Rows from block 10, named by matrix and row number. Rows with one number belong to one neuron. Each number is 500 + 50 x the weight over its row's rms, rounded and kept within 0 to 999. All counts start at 0. Numbers have three digits each. After the name is the row's rms in percent of the matrix's.
# gate: MLP gate (model.blocks.10.mlp.gate.weight, 960x320), inputs 160-239
# fc1: MLP up (model.blocks.10.mlp.fc1.weight, 960x320), inputs 160-239
# fc2: MLP down (model.blocks.10.mlp.fc2.weight, 320x960, transposed), outputs 160-239
gate.791 103:470429586436582559516410526459421578497631498520445453483443453465528585479483514531503564432543460530491461479450446496448528434560584556462579535442548562522496546538537472464546550494538539515579519498572457466557537505526505482482520475
gate.792 100:414474499449544550580497554508617562526462473453540435574531451513461503557534483555492595486529485532612486547507485574544546433547512464486479496494438481532435519582512442462465437514503441472516539446521479504373451571582540409557515506
gate.793 098:466511381457510553510556558463503526548517515477478566495507514396586506512525507550532598488523558493497521516535476450537519522450518455475466553511462544531454375518492477440577602449535494505452553473478473408550469477557576373506477425
gate.794 094:552427401502530447636544485466471553512602497565490528430514511425461462516507495567492460507495520473466508486605513447506498629570420437484442471574401543518440573506543557547538397514477567494528482526543507460540567413576612425534448554
gate.795 101:497427545491504505520452576476506465479432536480476568466521515506494526495624493437480451433552593492576567495453437494520519540391442449593486478541539529498535553516556529546421476496492523494489476518466504454595479494555514563477359537
gate.796 096:475606448471497535426594435564545621394502577505572560563522522508493492508510480517543518447497553452496461490549519464597539586466472472456467484499475467481540456473485571498487534537485437523562448399510412521566417526533454550482532442
gate.797 096:573502474544387478457531533522510549480439563495560605492419402559478474432468477395586506381436437509582461491485511535512503517507637535483568452504548382450463487603480450462489523549579478521492533514421457547508509513614442463483492511
gate.798 106:508445553489477501475482450457575517547568407498486560525422513483468479543483587419516566504446403485425513490420441537479409590531463463406485546437492524491543470545434476490435568542512452520508524500528581441480515435577474516521425556
gate.799 101:444505541368485517489525467498563427495515413474544478493474604575522507456426495481472443523492443562525479418551388572479503519548553557502494562472459565641446452565497482397560514545570509426536558411446470519484508540590514427549470523
gate.800 099:492563508429545454473542531422481503466483475440419508523520508424484547413594564510490441480550490600515466572514549510486494530481536523504521539490505530575549573481524446493590418479464509492500551532517462460507575501443472489447571426
gate.801 103:497491427586487538423490560580470478468557500535420494495447493608406452540550487521416420559530549592514537565456442466483468470543466564517552435432512575548501467576497512510520520546544521495479496525499567521546430423541477551472407480
gate.802 108:440480438551539508328532487465479489476592464525506483367502564461461495516545472547539585513575540433531476513426474415549454448519460499519390560508431642476446388529500527504479518555502467503463534502528481488506512548555409471551557505
gate.803 098:510530505417502467576459468460443549516506479545418504606503557524482423578517462559502467378433606588487478525522491513389499495433519508371496484482485549565552389401553469475395490503491522581487514555583483405525441509470499482508479557
gate.804 093:593502538631459517584491502461537576455481576498554554439576540514540540551479566560545520493489477480521565518484493454489521568497435535517624489479533496533426439508509541549573473564460497503527522554449507503419518488505607467407485565
gate.805 100:440502502399494532476442527451416467620474456456545496506503480523543530555498526559517577493544320461556532482485454484491464485554515548522549550502405528542504460473548572472500445566420517468535447528503508569564479596597457496484539521
gate.806 104:612498505461436600426553567530465504537514386538606530489471423520548511515513561552448460490483457458542461494592459477473506594506481535600422515379472562519436506428514557483484530512477546486497432462539475557511444483495541466541488445
gate.807 096:515641446470461422451533523464576484465475548567433519547564472451551492496511467500460450476529512481456499468589479463603508532510466515497469393421525523413579551380513525552492466482488486430450462517462453550598504547537576498549542557
gate.808 106:523421389463479509491512399560419481491496505391419553484459528490494413514474473529484504453555472499569615461392478470542496521471472463494523566487582503467496479500472449510582563464559574520443547484480538528548611630488477588493452467
gate.809 098:618586550514526496460488463474524519450487452577516528421536447610498500624509580505467426434485536475523451521437474489496518543379482567433488482574467516561616404448433530617498451528477526427525498582595542511610467399554496549540507532
gate.810 100:525498551534473532490531481516449389514582532447391565447458559486602526485499482496526489440543541520473549549527519501534475530483505518452467522519439457529515435492426525552490578451511485362496463527541524434508520566538507479564481543
gate.811 097:532502520482465532530449513525529473500527470472494516517587516455420484527550586481454543448486545530489426448475480484614468501566585422446489495539480441547504438525528486536494472415478608517438564473520517518516475492528415545495546535
gate.812 098:587583552517481439529521480456587581565522519468553462511556557558511453533529509532500413414524540553513470506610584493512515602498391566429491494558466549520530352582538546519524580529561533495527508535518511485443502542417549508482477530
gate.813 097:538460539458453520461490485475505567442459492586486474495403576528485553466430465557431443425501489496494599527450510536469515410513582550520458479455474576545465426527511505483475417476459580491594471526606533496512533488465506546536422482
gate.814 104:439488546595604525567466477540536508473450492518483516513514517488529538574498518479502501520422461556589536558528485512581513595426466567490492612520467545485520460527450457494464477425415441476474458529597596546495381476535482493506388512
gate.815 100:515523515563585519527448487537538459528524480553528491608627491522470491487422532455575458484532527454458543479531462527449468583508523511464513499556533451501535572410449420550520469435560561540505545521554510475454501541497569561566546449
gate.816 103:524459493506504469571547539420598541528466471575567548474452442506597497515541537313567428636571506482479523524422513476551525489555443479499585428422562517455516391527457474501506603561516521535545406363578519415569477467422548515528432465
gate.817 102:446505482590421469449575527411519573456560519480485441520454603440559602492620462566458545469446489547425535557408576491523505652464423537465478451477498506553459531478529520473573409531539571564469562471503359590508502487513537452475504422
gate.818 098:461541558440483447486508475555545534469499393512469420521490494421422438567512519522565420490450467546494570582546566540481520495466435493478492577445540531448487413489532529480568463435503470494528533401500470454562540567461518473486543506
gate.819 102:523507530501476553531487429479443539526605522536504524512437502506484491486524419455570455461446546556408430479530359437454522477504517505518476450462543480463427515513443543524497537479425519527536463438366530545527496604597419517523534477
gate.820 102:486537462493471413537526540494513557560605579500523534479554509580462390452516515447502469555536520388547491513544604472430592552487556535412561448483502545471483547475425594600445536579489531594390518569529444432470544515477500517499574480
gate.821 105:547486427516576461509381470541535441472517545611443584490423609448489535458483492563576484501518442591534560457565593516480470636492482478581517486410551518506470445467456437512459521569534423527501513492454487568478406520481503435501493516
gate.822 103:540524561559499518603480489504417522492413457498446495514539491470475526421440385459442466544392446576540494419354559462439460613445523449497452458436577460459524471529464486509411585495453400494554545481585475574472511512421440469522449445
gate.823 102:526454434382439501460575521547494522570527552530532538504485526473503485473463593491539516538513507424560528506491485566488459565477592483479537467549511475567483528421509511534516518566489550448531459499588402505490539454582576513489544519
gate.824 105:520520595549391405464514510448571514453505490504543409561538508474497559514442539540541434487554558507438453635515561524418468488513514501560448501526545458477540414467449478563587486437553535573574563529503541473457491494501517552449533589
gate.825 101:429533430477603519458533500604487425470441418527515513470535506447505473527471522536504586509447507542535506461432483573536502456492498517660528506516429564510494429476393494522532565420532525461390574530523501476525512393567527548493483540
gate.826 093:474514482577430559350555540487535523482516533422433551455478619534475452437454458622539452535577482512515464589439367488544576582579537516623458502498522451571482450460526486578432460498498489514523422563497498476517475573509480556419503467
gate.827 103:527499448533345514465506491477537495437524423435477481543508439468468519455507543481562514559455437575463569480432487564590479500438557442524602553525538554521498496440531540517483432450544559468459463535503563491565543662558549535512514418
gate.828 103:470539454518476556523498476497557416584519503435482557492441526411508487503541519564473410404468519507439480516534485424427567392548511555440541537495488527491477516495428471445519468493554516532570540541383519480483510464472506488513496443
gate.829 099:384526443588543575555453475571440446518494497493446520533524470517411433512460540534546520480470482404444523440531478403414563511468503454514535469502460638559421528489537515529498489471472490505493488581510545590579472439555524581458477491
gate.830 100:536452521500457502484511412497477553575500501676530448513515533507481499506461571505532473498491517536499449568480487454563582430479541506415462482488445437523513459452504442524652580419453515473572490470511420418553429472588494483414540589
gate.831 100:488460482472475472495467522510586431577550529473475528523506482531502628507490476514523459491450462519457505455421450499521498541526533482489431593445561465560447525493531500498583507501510490486543557486472511525513487576595468484538513604
gate.832 099:473531446535487524463464454473569493477467403468507445537477498457407536456579468450493519531504491599378564483574473582517440493524401529495611404532484465479483444500496495492475483462567555510489467560482487566442490557583516467481530504
gate.833 105:572503458520470447447417514569482514511501608547594560450463410508424493595466637460525575523575565490451520526542526530536478553514514421527396527491429394435443553452408506552471573449524470563524588459619407404524494489542494475529491524
gate.834 099:392513492451480477463450562448476588507514433435482469528466580553530517572586579538476537518536514495578567480389532486478473442525528403438541430502472485538496611388523424548432512601467460413398535489610408474526539534533436488491500557
gate.835 105:521512494465528564565471500480445536527454556580497550532505462488456578461570512530428598494425516534487546593560514491480494552557578531509557510563410493532461554483486560393528492418371482475551471472525469475472485562474509423536547465
gate.836 096:471495539577449516528500510527503492460512408545501513484471416560527462457578537486537415528512538564541489568445477431544553541510487575513544503421493411436580571567615406635508515532492454489550501516515519544480535493545540542453491538
gate.837 102:421525608503472547454589564549499604525492392520478538512473554567480439492505480526454587412439540464559600427461451531482514415510454449595537567408497461427539461464523472586453555492560407500474420452513513513424573484529479548638552502
gate.838 105:507468469437477473511478468448518597503514494523578522517462520491441477512458497471464525456478462513494533560468539568514484569525554445421641499566423526461433486543474514587438470490614610537507513456509518442455455539562453512463370465
gate.839 092:540457430438481518508482414504452486471528441397499591488455508409551513464536502504526543488494539529441445457589595528597532408465550552605571550524568524441415434562472492481392547467494636536532526413499588490593500573514529552551486472
gate.840 096:542537588506514485462527502509459482495533535516442416549536466534418500589563533525455559479428511481547561571511528510495533526479443503483509410388514552461497420547518512461494526549494463474424504493505461544566421422551461457518451489
gate.841 103:483544430482584495454443457400530481544544520644561452544505478508519513509547584666517488556522449512499513418530515446553481509453533526538447480513543513570416559441465481529471455549551533409486520528478478486544558480530474547483463552
gate.842 099:494509459529412466481565529415495483544546445535413449494402540487579519507581591414496475505514442511503529486459562495453418490440524555483494453617568464552493427471439490516484490462511565469502498523478542497554523400444524603538598525
gate.843 096:484499449560557591544436580478514510449517464571496452446526503404428594473428595468554550530372438531553490470529537515474396614483542421492483429566500532517524438521573600448483519532541497506447458566461576426439553481463400465442579474
gate.844 102:511536384429511392444562446422526576535469471556526468506511535524516526520511516464368475425484418466483480525433451537497514407452435444564441455459454522468574477393582510494528530547453540522476436482571457507508459481526470559544445539
fc1.791 102:452535542515509515521504424481506460427480524516496501330538480483505633541497477401500473506533517496542443524512533353564431433478568540489492530568407488496465577446457566392514639451510470471483501419541587492472438480485454471484547473
fc1.792 098:555495454488543543425436586440512575594558456430507429451578563516541516466546481496557459472524455486534468533547642519470492619673484503479412510489479485670499549474515520529487491517429460443456480547589487432529530450571530447511554428
fc1.793 105:543494551593441524492622446527493497502454447445605394477431535564513547456542558507423481545619521558458450478621481495493456468496518418574619471482543488488512459478514523471423482591486490498528459444476505529478455410430419544517582434
fc1.794 092:455500541575507437487482565461507457503588472474485548505504554541514545509528436522516520427393489512579497620586514517517425513495515504484506578473560532438449602429446488413554429459427518480466549462410489415476441515487573541442478516
fc1.795 102:420465465456466500425511447430444445492516577444486418561455445478507544494615465337488485645506494417530514497471451470474478559423510596435527527450549564520398524580533475542501463525500501565501482496451513527517519550473427445539444431
fc1.796 093:452552530498492420488566485524510537507570518508562453554483546511453552457501462350521527360417475525679468470412551542575382486472393463424438499479509529512460515587514521485529504526592477486531443433526468542593440427519581567460493488
fc1.797 102:468461553425400488458520511512506393514402459545465507473531466546559455462503419580477474596491526501469548507475525453591592521549410471489428510509503503495508386490471522520449479473469575508499529457589478554532469464502465461421518375
fc1.798 097:550537554466514492495573445432483453449481392542508472433603495475497484620485510429497513498392384508447382417436475476422529399472439506454547489528456511622505425472468510379493500526452564521459555448549522521511486534495457576553547495
fc1.799 097:446529456541486438496491488465516481525506492535484542577535532506499492456551494504472602486441440479486517510492571426532553534493493427594671552479525417423505503479388550547479472495494580449522504465456480381486584516469610527536534484
fc1.800 103:412545529538564508510501519526458482530526463548552487492431438481478509458510507429436481496513508572523460532526542461501577503550462449447451527527475553398484435518594501568517417453494400485488474461437523333447536456418510504444505431
fc1.801 102:553530528503499411516567359430427476545409536446558460517435483560459613485533478460522556477513456506464507530398521537550464493431460516447572466494445493501521451495479554513630470494466466588539468423448502572501569540506568510544496509
fc1.802 101:416566390489551428647505436483502562476539495528567547431492505566480507497521437533490491465454493604600586517494497484591404513486410336516487450550494392424452545532570505515561440543401408473519571397556528422520456517440503528564486513
fc1.803 094:449423456541512496544550517578414480406544433499567444463553486476503434431441533519477432534612492530557513440475609437495476540584503525456440523509563510529392496603589604534573407534518537516571537492505455500473538494528518485492496541
fc1.804 093:431578470504556522489569477502397454473444461509418477537555522494494496523604564458399527502501535495571566468470464450488522459506531528534504473473553446517570476481584534485472520515440597469480529448441523493491643458481446407510453522
fc1.805 101:468457492428474503649508534472516389632555531457516521432555529434479502475483555501474490624602478511502554550522388494490428473501434447382474503523478530447530489557536513416516542456532486482441468490501531442488526490528455480497462568
fc1.806 104:465558476410516486548428418408402483474547539472473539487541500452438441508469575502518524483413491465480471500419473505553559466522415459430510481536395454436608529507486499472485527466494558444456582545485508509444535470512448425499499596
fc1.807 090:533434502431530485477520538431567480475552514537548546429479467465497480445530565411512533578469501525475448517542522560508446488491479535504354527583438400528463500508498525562464487476477525570494567587570448501484460513403455498518434488
fc1.808 106:454408487431480462477524428461578543528538558551544461523510479477500536450493509493504488482530466567418409607535422556430519430534575445511499470398547524579517525579446593446393486467410503545550460455473501548435471432522475419484539583
fc1.809 096:480530494496492436509471517418569552450468523417491546517591581532529541544416569413534513454528591457447458435533536524491448514500468523390528407529451503444469503474453479520553530535497502448541556546518460561449501521448485525545597573
fc1.810 093:451539542528450489422448421565548491576464477518560457489524593401544544557423486524580491537480454533458520473381469503500461532486403511454524581511355517445533472479562432548362517525581495435471403497543417463495537484518412477485448501
fc1.811 100:511434371501486589413366565570521492499479605590558499485446435471510454532488567564440498517549475553494508599410454580555430496461453442454440527410518520509440439444500532515570475493544519455465421409577479553448527426471388543403520455
fc1.812 101:517448494519460488547450515445502436539550537464437460399543536483534475488500461496441504538569565554461472473464547485492478495455507506405580548401498504465468533470518467504406631490482509599488437471512540549562477483518524527537521499
fc1.813 095:531523546377448466445471550588489512551483510489533480500485435500576447453488476438451487542459590470485501473473641487484516572488504458514554447595535522546457475535524524420487471540468559485547439495464487492559541549508505482504563401
fc1.814 103:560533436488620508458505455503422458600427524515441498462480469494498543541507471478474435453368503512489522578526473483595382516525611427494612509517644551517489532477472481510474509543515557490531537550449401520398527537527498545468467538
fc1.815 098:499493394519490515496568452361487462546448381579366562473480458447504481553557482497520481428517520453530425419507474501502519497473499472471547454432459378517533423555612561532497479574492492534483513418466425448560446509515531472497583525
fc1.816 101:514472520517543509504562544455482551398470452429521600454515523535568471511518481490474484499566529501517572497504534506494419624547526470522449540399531543433557512545409477431462501445524566488591400342573472512513561537485570550538529516
fc1.817 098:571488516502436520544439544410516434476519435453491468556483510478484542481511527442471521463493488537583436423575442528476562441491502516577497490437469497452456469546523562532606464386527482517456491623567603513532469515396476507544498516
fc1.818 099:459525531522538518475480385551598569512454484486474518446509484423439513578475497531502506486451443543507511529528538577486568522515436478427530444479544499388559488566529534613477542489540524508540465452568534451447554452489450464489467488
fc1.819 105:485514494479514482549505503532479416546520478510447492456514466484514510420414418612562445509551565466370550475622486525539490542533523510505493529471560391384490500588452521502514532505460496493605473477533511447558499443474557569464498415
fc1.820 104:532437540449562427440475428496419483512463438483517498532456480545618509527496460480539550432470478518465542487502433526598489455497515485502544436541447506601573433403491378434509547451567500508645489527500516542557417528468530443522447416
fc1.821 105:469447465550491554352479533505543541407518409445434465535539508467511502467524526493461533453522592450497510504585499498391454429430476486430497482446571463502453481447479507477522470484478520511478454427455515485507528521547541516553467538
fc1.822 105:379486508518470442541416540463469481471459565559471425511547509528551415478523469513423518547511439601441467577507538558473521460570540369532415458514533569505431491447507457522488545610546530495551494511445396507510498534515449500514494471
fc1.823 097:583491489510493501484462483495547430580528518492457521414499497576535508595502510478409466457452489474515523543457492541520460463443509604536569511535425463467492428439507525406487503501567487507468477527478436539496505594432459533483506440
fc1.824 101:458425441443503607595555544487406613485403522547512482378484470499528447478596521469554531429487445518529546481511441425515576482455510495571481551562399558554489577516518451501389461572571510517424570485537465484484455490489503505588500499
fc1.825 103:469509561486595460519447511492574579481581584460430446600532542534484562427462478484592523501440540518491448399495412470463592510517479461461491462534506438470480492481567543554409557560451467474483533548493512506525580496479445492561517483
fc1.826 099:477549446457522515414415468549581460510438509497558488544501517470514573368573451528522548443550594461471529373552471460463506431395507471434500470440558542594542510543584455575459436502517463575506540511578522482518585443464467424570493473
fc1.827 102:394503495477483505462469457461590444458493531448417495465435515452496538529447438531563558492474535567496469497567552457521458565528439482452562561467488485470546470536564631423460465534447563521466518546450514510536522525512456489468447473
fc1.828 097:487498535438544530509509406536527385398421469435499489571415532519436518527545561475487612565443426500628383484534420536524464496451493542531439545485474526510500451525544470522574439501551521527521446543370452476498492448453567566478498441
fc1.829 100:588471450446469570468567594410540494538560484436579621576491492529458525576377524521417549526495519489542397412542574463512413484431539416453528492481511513409542495399543517488506516460432542584538463524390550457486556489517518466522557508
fc1.830 100:548510462530601504497634512464432551416496459558589511544549450458632455453527471511475577454477486518420450432498496502497452424502532558463437521472468547502508472567493542476536559450565433495516530439491466434555416556524412581524518540
fc1.831 103:468444512414397399601488457568520492569447533502492431505473494462448594496531460517482573519498538491508522540501570498562504511530459501490531507568417516496474464503587430510404535433511623497552570484485436588485533544403569507536523462
fc1.832 102:509446460480494550518503485474525532582537498530532440475518428563504439524505519456447550456561508441523554475497500574333557487621443505482469365477476482528485507560529469532492488519542465466449460487425639548459539501446509515462472503
fc1.833 106:508539467558556497539512505465453497471527468490542468464542526471548502523522458448518496504491447461528470507485545534416564519485575575454486493385458419460476543504565537530486480538553557583446417563551558567539483509569471555501473463
fc1.834 101:509471516559493571427501482516523567490535580495555505506520575449566542468544482494478516465616540554537497507528437352541559537433391436382438567495526530438582429425471529504455527502503481525463400516556567531501506481546513480575513488
fc1.835 098:481607550379570477597429419500567561499522494495532562476470577520560490470518490489460552566435505457534494431517452478518485444454545568482501565479541420487484515498519563509420508512539431455496517418403475478437477496429455569553489570
fc1.836 099:515473502404549529498532515550543382510487449524454532484526450438457530453440527515488449515453414386621531504550576536496493499493540481522450485475508457557476538478483547512517479539489467526458428427388437499567476506504569466397503493
fc1.837 096:464483502469421493491504475455440472561580503511551539475454537464534505451510547501538502551527415430522443560571376515486457498537582396581490495457520533488468495489532515507503505476467429461537482463509548488496447451511521514508444506
fc1.838 104:515519580575515525461524493560428438438511479566439568472415487523587458509491546623449488519391525540488453553475552564493528537544521508453469563559587494467502608556563530486477421382511465481557508584455542480591387523457573553500523492
fc1.839 101:579516414468502529475461488421494523423528483517502445536430513535549537502551424484451440512607493376514427533560471586462527476488528511494527453527596543601587527557509499496483545585482484475513487464513412453479417461504443439487424498
fc1.840 093:487522480433459541513478462446467440499502505430508491521460588500544514521488424613537556516550553482502509492434499529527466451476390437509537478461545576487497591522519528514501509572496530591586544482516471479552618410493526488567488453
fc1.841 103:465473581433427414571550524498427512512478473423507424506494473567544497494496477526440460592540583489586458507551475509438603417561475447411568442467550522423454581593527413427532549551504573429440387492488499583499496428418500506474419454
fc1.842 096:567587443454375493578427468549521438497499475463535445542430472494555445512522500462573510483526600561472534488518528460440469500536454533504436495573474465447519489521413464442547526570440557478580521495562527522600616496505454519468416471
fc1.843 099:450375560538443543508492518584503491540543472486615587564503490629535481551531576505524507544512485524547470422497452509407484527501430533491422575441518540501525544503405490524491524498537419509469599527513617416529497495433566503583511493
fc1.844 099:577491437454419396548448470423556678475483528481487499522493506504452468397540482408547469528587551494518547596502449517505480380484522479561490533495514486513507498431527461494556463502390524499481551478525559484531512482530551416460599543
fc2.791 104:426502541429467486502425440444554607563560475473503566405394506437590521557450559549470433482514510565572481439574522510482519524503497491514448447575553559524451509529530480515548469509426581529598552449566417448412536498485497471464532511
fc2.792 101:515476459499481465512469424479486596482480577432594530391473441472517535448505505570559557518484498457503491492561436506506623564485479495497551525506566481379500487509490572478500464438516453482449480581470472516490519574419456460456533471
fc2.793 100:485462451461456441489556579475488546531454415505536513565528505511466403485554596318561563539490539454499422509492425517526482476472423467483571518435442483500471533454533457488411511400469560505520454513504505464617527436446499534457445461
fc2.794 095:437482454529445491531512526408368536530570543474573410547517514494529410490480420499552469480583503595367538493446563481523499547511521552497479459483520510557535467462432479517604460513508585608501482504498507578442502546535505423470409539
fc2.795 099:533535497419519449437552573418522508585518547507488412519532452550591462476429588443394478427506605533505487450478575619492374484587478624551454553527508436438527583429384509548465571479486538481469472572490532529528473592565578424603460559
fc2.796 096:425515607502478475441516471564487550421432474464535509476501474500546488461500540540566445511511482468517499451529458551483531544564598544568553526559586542491530428475463440355444568403510506513477587453448476567493546434528515489429501470
fc2.797 105:556532529534505596507458481555562463390501500557459507534541489478505447469485525559554442512534492410549418535434499572536558574540447483565405459431519561532472524455414545535545457503470485570443593559384525432403378538400417431470500427
fc2.798 097:477534469510514567494418455615482463577440564504447535541538384470533524469596552476449567437477487464583524493455509492462457540514547513429500475520449418501426519488515534455484461483505523502523429568488454506500496536444414504515449491
fc2.799 093:435535460437469573568469512542522692405458458510571526476488603591495483502473496479466433529448438562463463537523517593416415543432459487595564605500529537463572553546527462524539472453494549479415517485547462559545458501488547559500565461
fc2.800 096:518593580485486615503539455549524497505688533592589502451458494349532522521464515457393513503485442473422551474525569518452550457588534495529444461548435545557529491501495535435509497443425548569465443528485495598454582491537484558485529450
fc2.801 100:518504601505486549542541519451520423397431541477516585543567536541615451483635456540483540525511484606512525537449525585479496399458471474546538397452432476478494436544513417452455527545603518558556419541601524479534414492501438521471539447
fc2.802 097:443470439494542526505459510459486532514493468437488512499448464527413481531415584499425445480569458524483412527482450531506509507517473364452524422438474515499521540511460550555542475540471436378466505444574468493590508446496417466418472506
fc2.803 094:443490504566485470492390546553554444506542379504477486490417526482556481445479578546519479488514416593533547505619506554477558524489505546515508524558541534596546518517485478481452497486602447504545472545537511493516524517470360547490519529
fc2.804 091:469499567492482507580553570450585501548441458557538497475555363532559474475527537530446431406620590437502488547443538501538527410436483561384469502501500507496541501527499600505504466587531491462558525440496446540414483467473547543518495511
fc2.805 092:426452425458455490465472495461433573575484469578539471560479506459527530424492556548521558513532524482486534483506450547516540481521528446542479498542480550483437573560612533463532520460489521638515444434514518531415466461454536546497476511
fc2.806 099:450541541499479469435501471507528444499393414503579469556470503411498546439539517493527431499492528517443475508544465565498391501434607491494552479497508515463482550538554509490542568610428542536502434464493488512402500460552531501565611528
fc2.807 089:428536509457467637583484488548482493434518455519562420578509607504420501496515481459509520479475556508508492498501488484556472528508537481366519545602482478384491482470461516497555523565550517421545568512475455485447508438541469508541472442
fc2.808 105:558456490463539487527469472626632427428461615466591490510475479560490470570507488494481457507550468449460564459517543537446443520466507516454474480516463449496484548487449415500438577552513484401466517464505486374454617439463519568558438467
fc2.809 097:513489515586612528472517573496518547477513572450550529595457415499553512553484485465481501521468436539426472473448360540543556511421492496629567478624565518461501502525427482430456515451419482526447405606519477464495578535506499436528506435
fc2.810 098:587491542447505584479521466506525444491451453491542436554519539465478456528542530472520495500516512483415522565442446474550542411612510478531448387509522451493533543492424455375517470432486481552506372550487515506456469459490567521354443486
fc2.811 107:491532500501454478528455495389473585545559496502605554438515512532577574517469413522520563504535494396551446491506419376460532489462432515496479542600410540540517434438446469528508525470435493392441540466471424494544535542583538411626467452
fc2.812 091:431514527482394510505550505466459404530564598505504446476531521503433444490566441356609471421543618467551531558505511418508507512532499453597518471424491549465542520419505505476440485553554522469545482515491482516550590540495435522522440584
fc2.813 094:436424485554495515457497472405562437519593439442417546464444511488525483548471503514442526478531558471451480559513469511442506492432556632516461454593535563426460552559569477465501480454429401455437476472425516488518473481539543645533460517
fc2.814 100:489579478423470544445558478573489449526492455598484423525457465423465563536541545460475523556447514478459514597457446531515547486488500557636473598558465525536565431408501492487478574525546573524521449505522551505457409449519501501579523464
fc2.815 102:454496558515581508522417629458489457469601534524407538637515577512418469456494421551507505434543486449459547489450432387477470496376417550510452491518433498536548450497491500407507538495458554440564557504634443526479524492491534475547515431
fc2.816 100:483493491470512505469501598450522474472548467502516492514451517496514614575477482449579503518495478541541439522489448460580487459566435458541493493518460428503546479408430541458590535514475368467563493510489484590426475501555503546434479542
fc2.817 098:452619418433415386554544549452450565448485418538448425487455479486491471531534485511504394495501553483473471482510488491486512462417501479476508462514470465432567443497536549475532509550439464479530536476506485480443494484566526520455550428
fc2.818 102:521584501555501569530527499493524419384512501398473486494464543472478505415490429521420478465617475400420583487476516573463468387424417520417484477576536476512540558511452560428498552516567547571594466553468557535447439593534432554468553470
fc2.819 102:477504505496475517534506413503520512465486442564534528458485502486486468524574565431507496568465518491500469532427525508522561451520538459517591577511506468485494499564514461424413488624440377488458508553467458509481478448488497519497580472
fc2.820 102:571557523484474475482498532501439437479426546539534514529516546517497482421465523431386622543486437503509577588530458399609463469523507473429570544557471504491501485516432510513504487449539540575561571450531474480415504460500507404546495509
fc2.821 100:541534534498461575496564542473410428456458459506477546552506444540564530457483467580411556498540441569490571493557549562454548431599585442516459555507516502516529440545546500552474552484498528542531532514501439496409546544564488550466464370
fc2.822 104:511520418479460488524478589611450549470448513479545474512501572452533528454460463451491536508562591555512505582562493561494500498533462508460478585482465493500470447461467535644541412547514486461526399515495477488483491496506578561450532455
fc2.823 096:494466487481622582571495454478518443572638486505596493573509577513491497512522480499474453452525548509573539523553512370528470446498411543571476479497548526465551510459400457523480494524473520484565494468492426510499518490522436515494487563
fc2.824 104:474473510440551543405508547544489452441495530505478509453560573555436526521495546640428514489440464507573521574545545417470430467473505385504503543469494483531541431513545549563566576506547559506392538583553516499510534508487525506479569574
fc2.825 104:462460401353475487468588478518442485517514444510445445513416536557504431524554468540539409501542496466486529578511516576517432526531487471488432471561537451474569504428579468453522498486502412388486367445545508467417477513538554480508519533
fc2.826 104:441484531522515476472520465490474599500593553545441473602506570468504526474470412563503498602538421552500452597542478470514501518495514540509392523502468380566502499454444545421493509519450518453466597542587447551441501447546482513509455473
fc2.827 103:551474544509487513473543548487541502507491448515392442477577409538464456516497490530533439581525570518536410466490581531455568484629490456401481400515475398551588441566546446601535421468507476487422404526478545528565441515540532627567495534
fc2.828 103:502472521557529513460484495518466563450525415523546457417525517485597474512486520524431443473496553526515482577544445555455463519570558478506514480526480488548583661509492619487495428443447549530571473504568591465513511466500511504517390505
fc2.829 101:507465511509565436510529574555619499553512515529442469496494522551493541591568484488481410523543404510489487495424456484519607568432500492424490515475515596543524536470491511472596517504466431539511543462493397453478426472436551498472572495
fc2.830 098:473447457496421492465469529496520420460490506430576514555436502554397500500517570436497512493589438495511535542532502532473519503557553480385480482523510510571469519382502452499421415495440495421471486388495528552491530534584551479445522546
fc2.831 104:461520520571568456566448486542501445522519576555597440555452505424447514527519513457596490469590377440401536466553560605512522502493499507439505477506626556593526487485595457572394402513579557436393427529462524466509607453479511522574491394
fc2.832 094:621596491522436487502429518506561557491442534542493485502496615476589475537462521601584589542509485488527516537540506459515469505403390532435432545560459545444474452542498517475632473592480488481512500431507464528471599433453393453454482425
fc2.833 104:463546459472466435516474496483479471563543516514401464549530539502434568540468499502508539536560561592489624447536565482458473483483489405456450555505508470530529558519593475517530599492518429510426495459497497444408529536525501465556536519
fc2.834 107:472470502523535499441490437523499532421606446485532469542488514541426449584511495603425460450569495564469460462418482507548427490514440573474418438547497488539450450425569531529528492534582495431440570469545458618594510544414465442480526529
fc2.835 104:397497424500493473493488508497477482370530533505486427445458473519448502564499553520487417520494507473556440550466570517552379516499485487500495517492553460523484523484439439459502494567507507498567568487447449583574469526430465489451477458
fc2.836 094:513437524450490485494470422479472575504528497447500486529625413548496536461462487590476469508560448408511490535465484466500495483608511458547462402491513529492472571470442546558563508464485429509506522364567466491479489476501489503520464514
fc2.837 103:489513424456446613484443490481373417520418534497499463444514503514558462538498454606545514518428518511496511510419559489505538485557488424546527436475405486574552497512580499414526466549527585501488461486534521476468531484495553425486521452
fc2.838 102:553515486397493553528596526513614473515620540535508441496609533546464475527580511517511493557491550485512550492503465551482493509478506528533555553466472553444411518501465466452519492445513482436588471399512514531561559545505549469533530534
fc2.839 101:514467513499476548505519396509431495461537469456419546583517520450528463526479494572524546476517527517442455532503512470499464561538537542455549508437482482474555507534495517452657445490510535450464515424445529451578536588486510415479418466
fc2.840 092:516598502472432475484459471494563448578458504427586503421367492471430499460462483467445464500493454455464482494466450484419539536472467422529472463491534512488516555536466454548528536465537462562499527437564600421500502566570386487503451470
fc2.841 096:557484468588517544555411407449476476514501469503525431529515546422572620527474507508542474504555515556430502364516540530447378500527497551472546529500428445481488520396478475489414457514513418532527489503432472532550584528484502617615531479
fc2.842 098:500465524546548443543410541466488507623533604511532477507572519467541476492538536468577459528444541477499531556561555499476506507544507526518496539445503463484461395523471580493445570492492451577443426467511552488510498571489497483486582435
fc2.843 106:577543487535487524457483498477408498478516505484553475463518558498461539562491526617439427430560525371567416444436506538443537540472532481538490499544451471482544572539483537513483492517500506601514473471396551533521514494387436517499458432
fc2.844 101:427589464498484495478427575391416457560533490496529436464530488537540530575460484451440457507513430500512513552490531514473562485555442518577544490596465542566533419537575505429515442481456541536520498480521519441499542399442436467458526445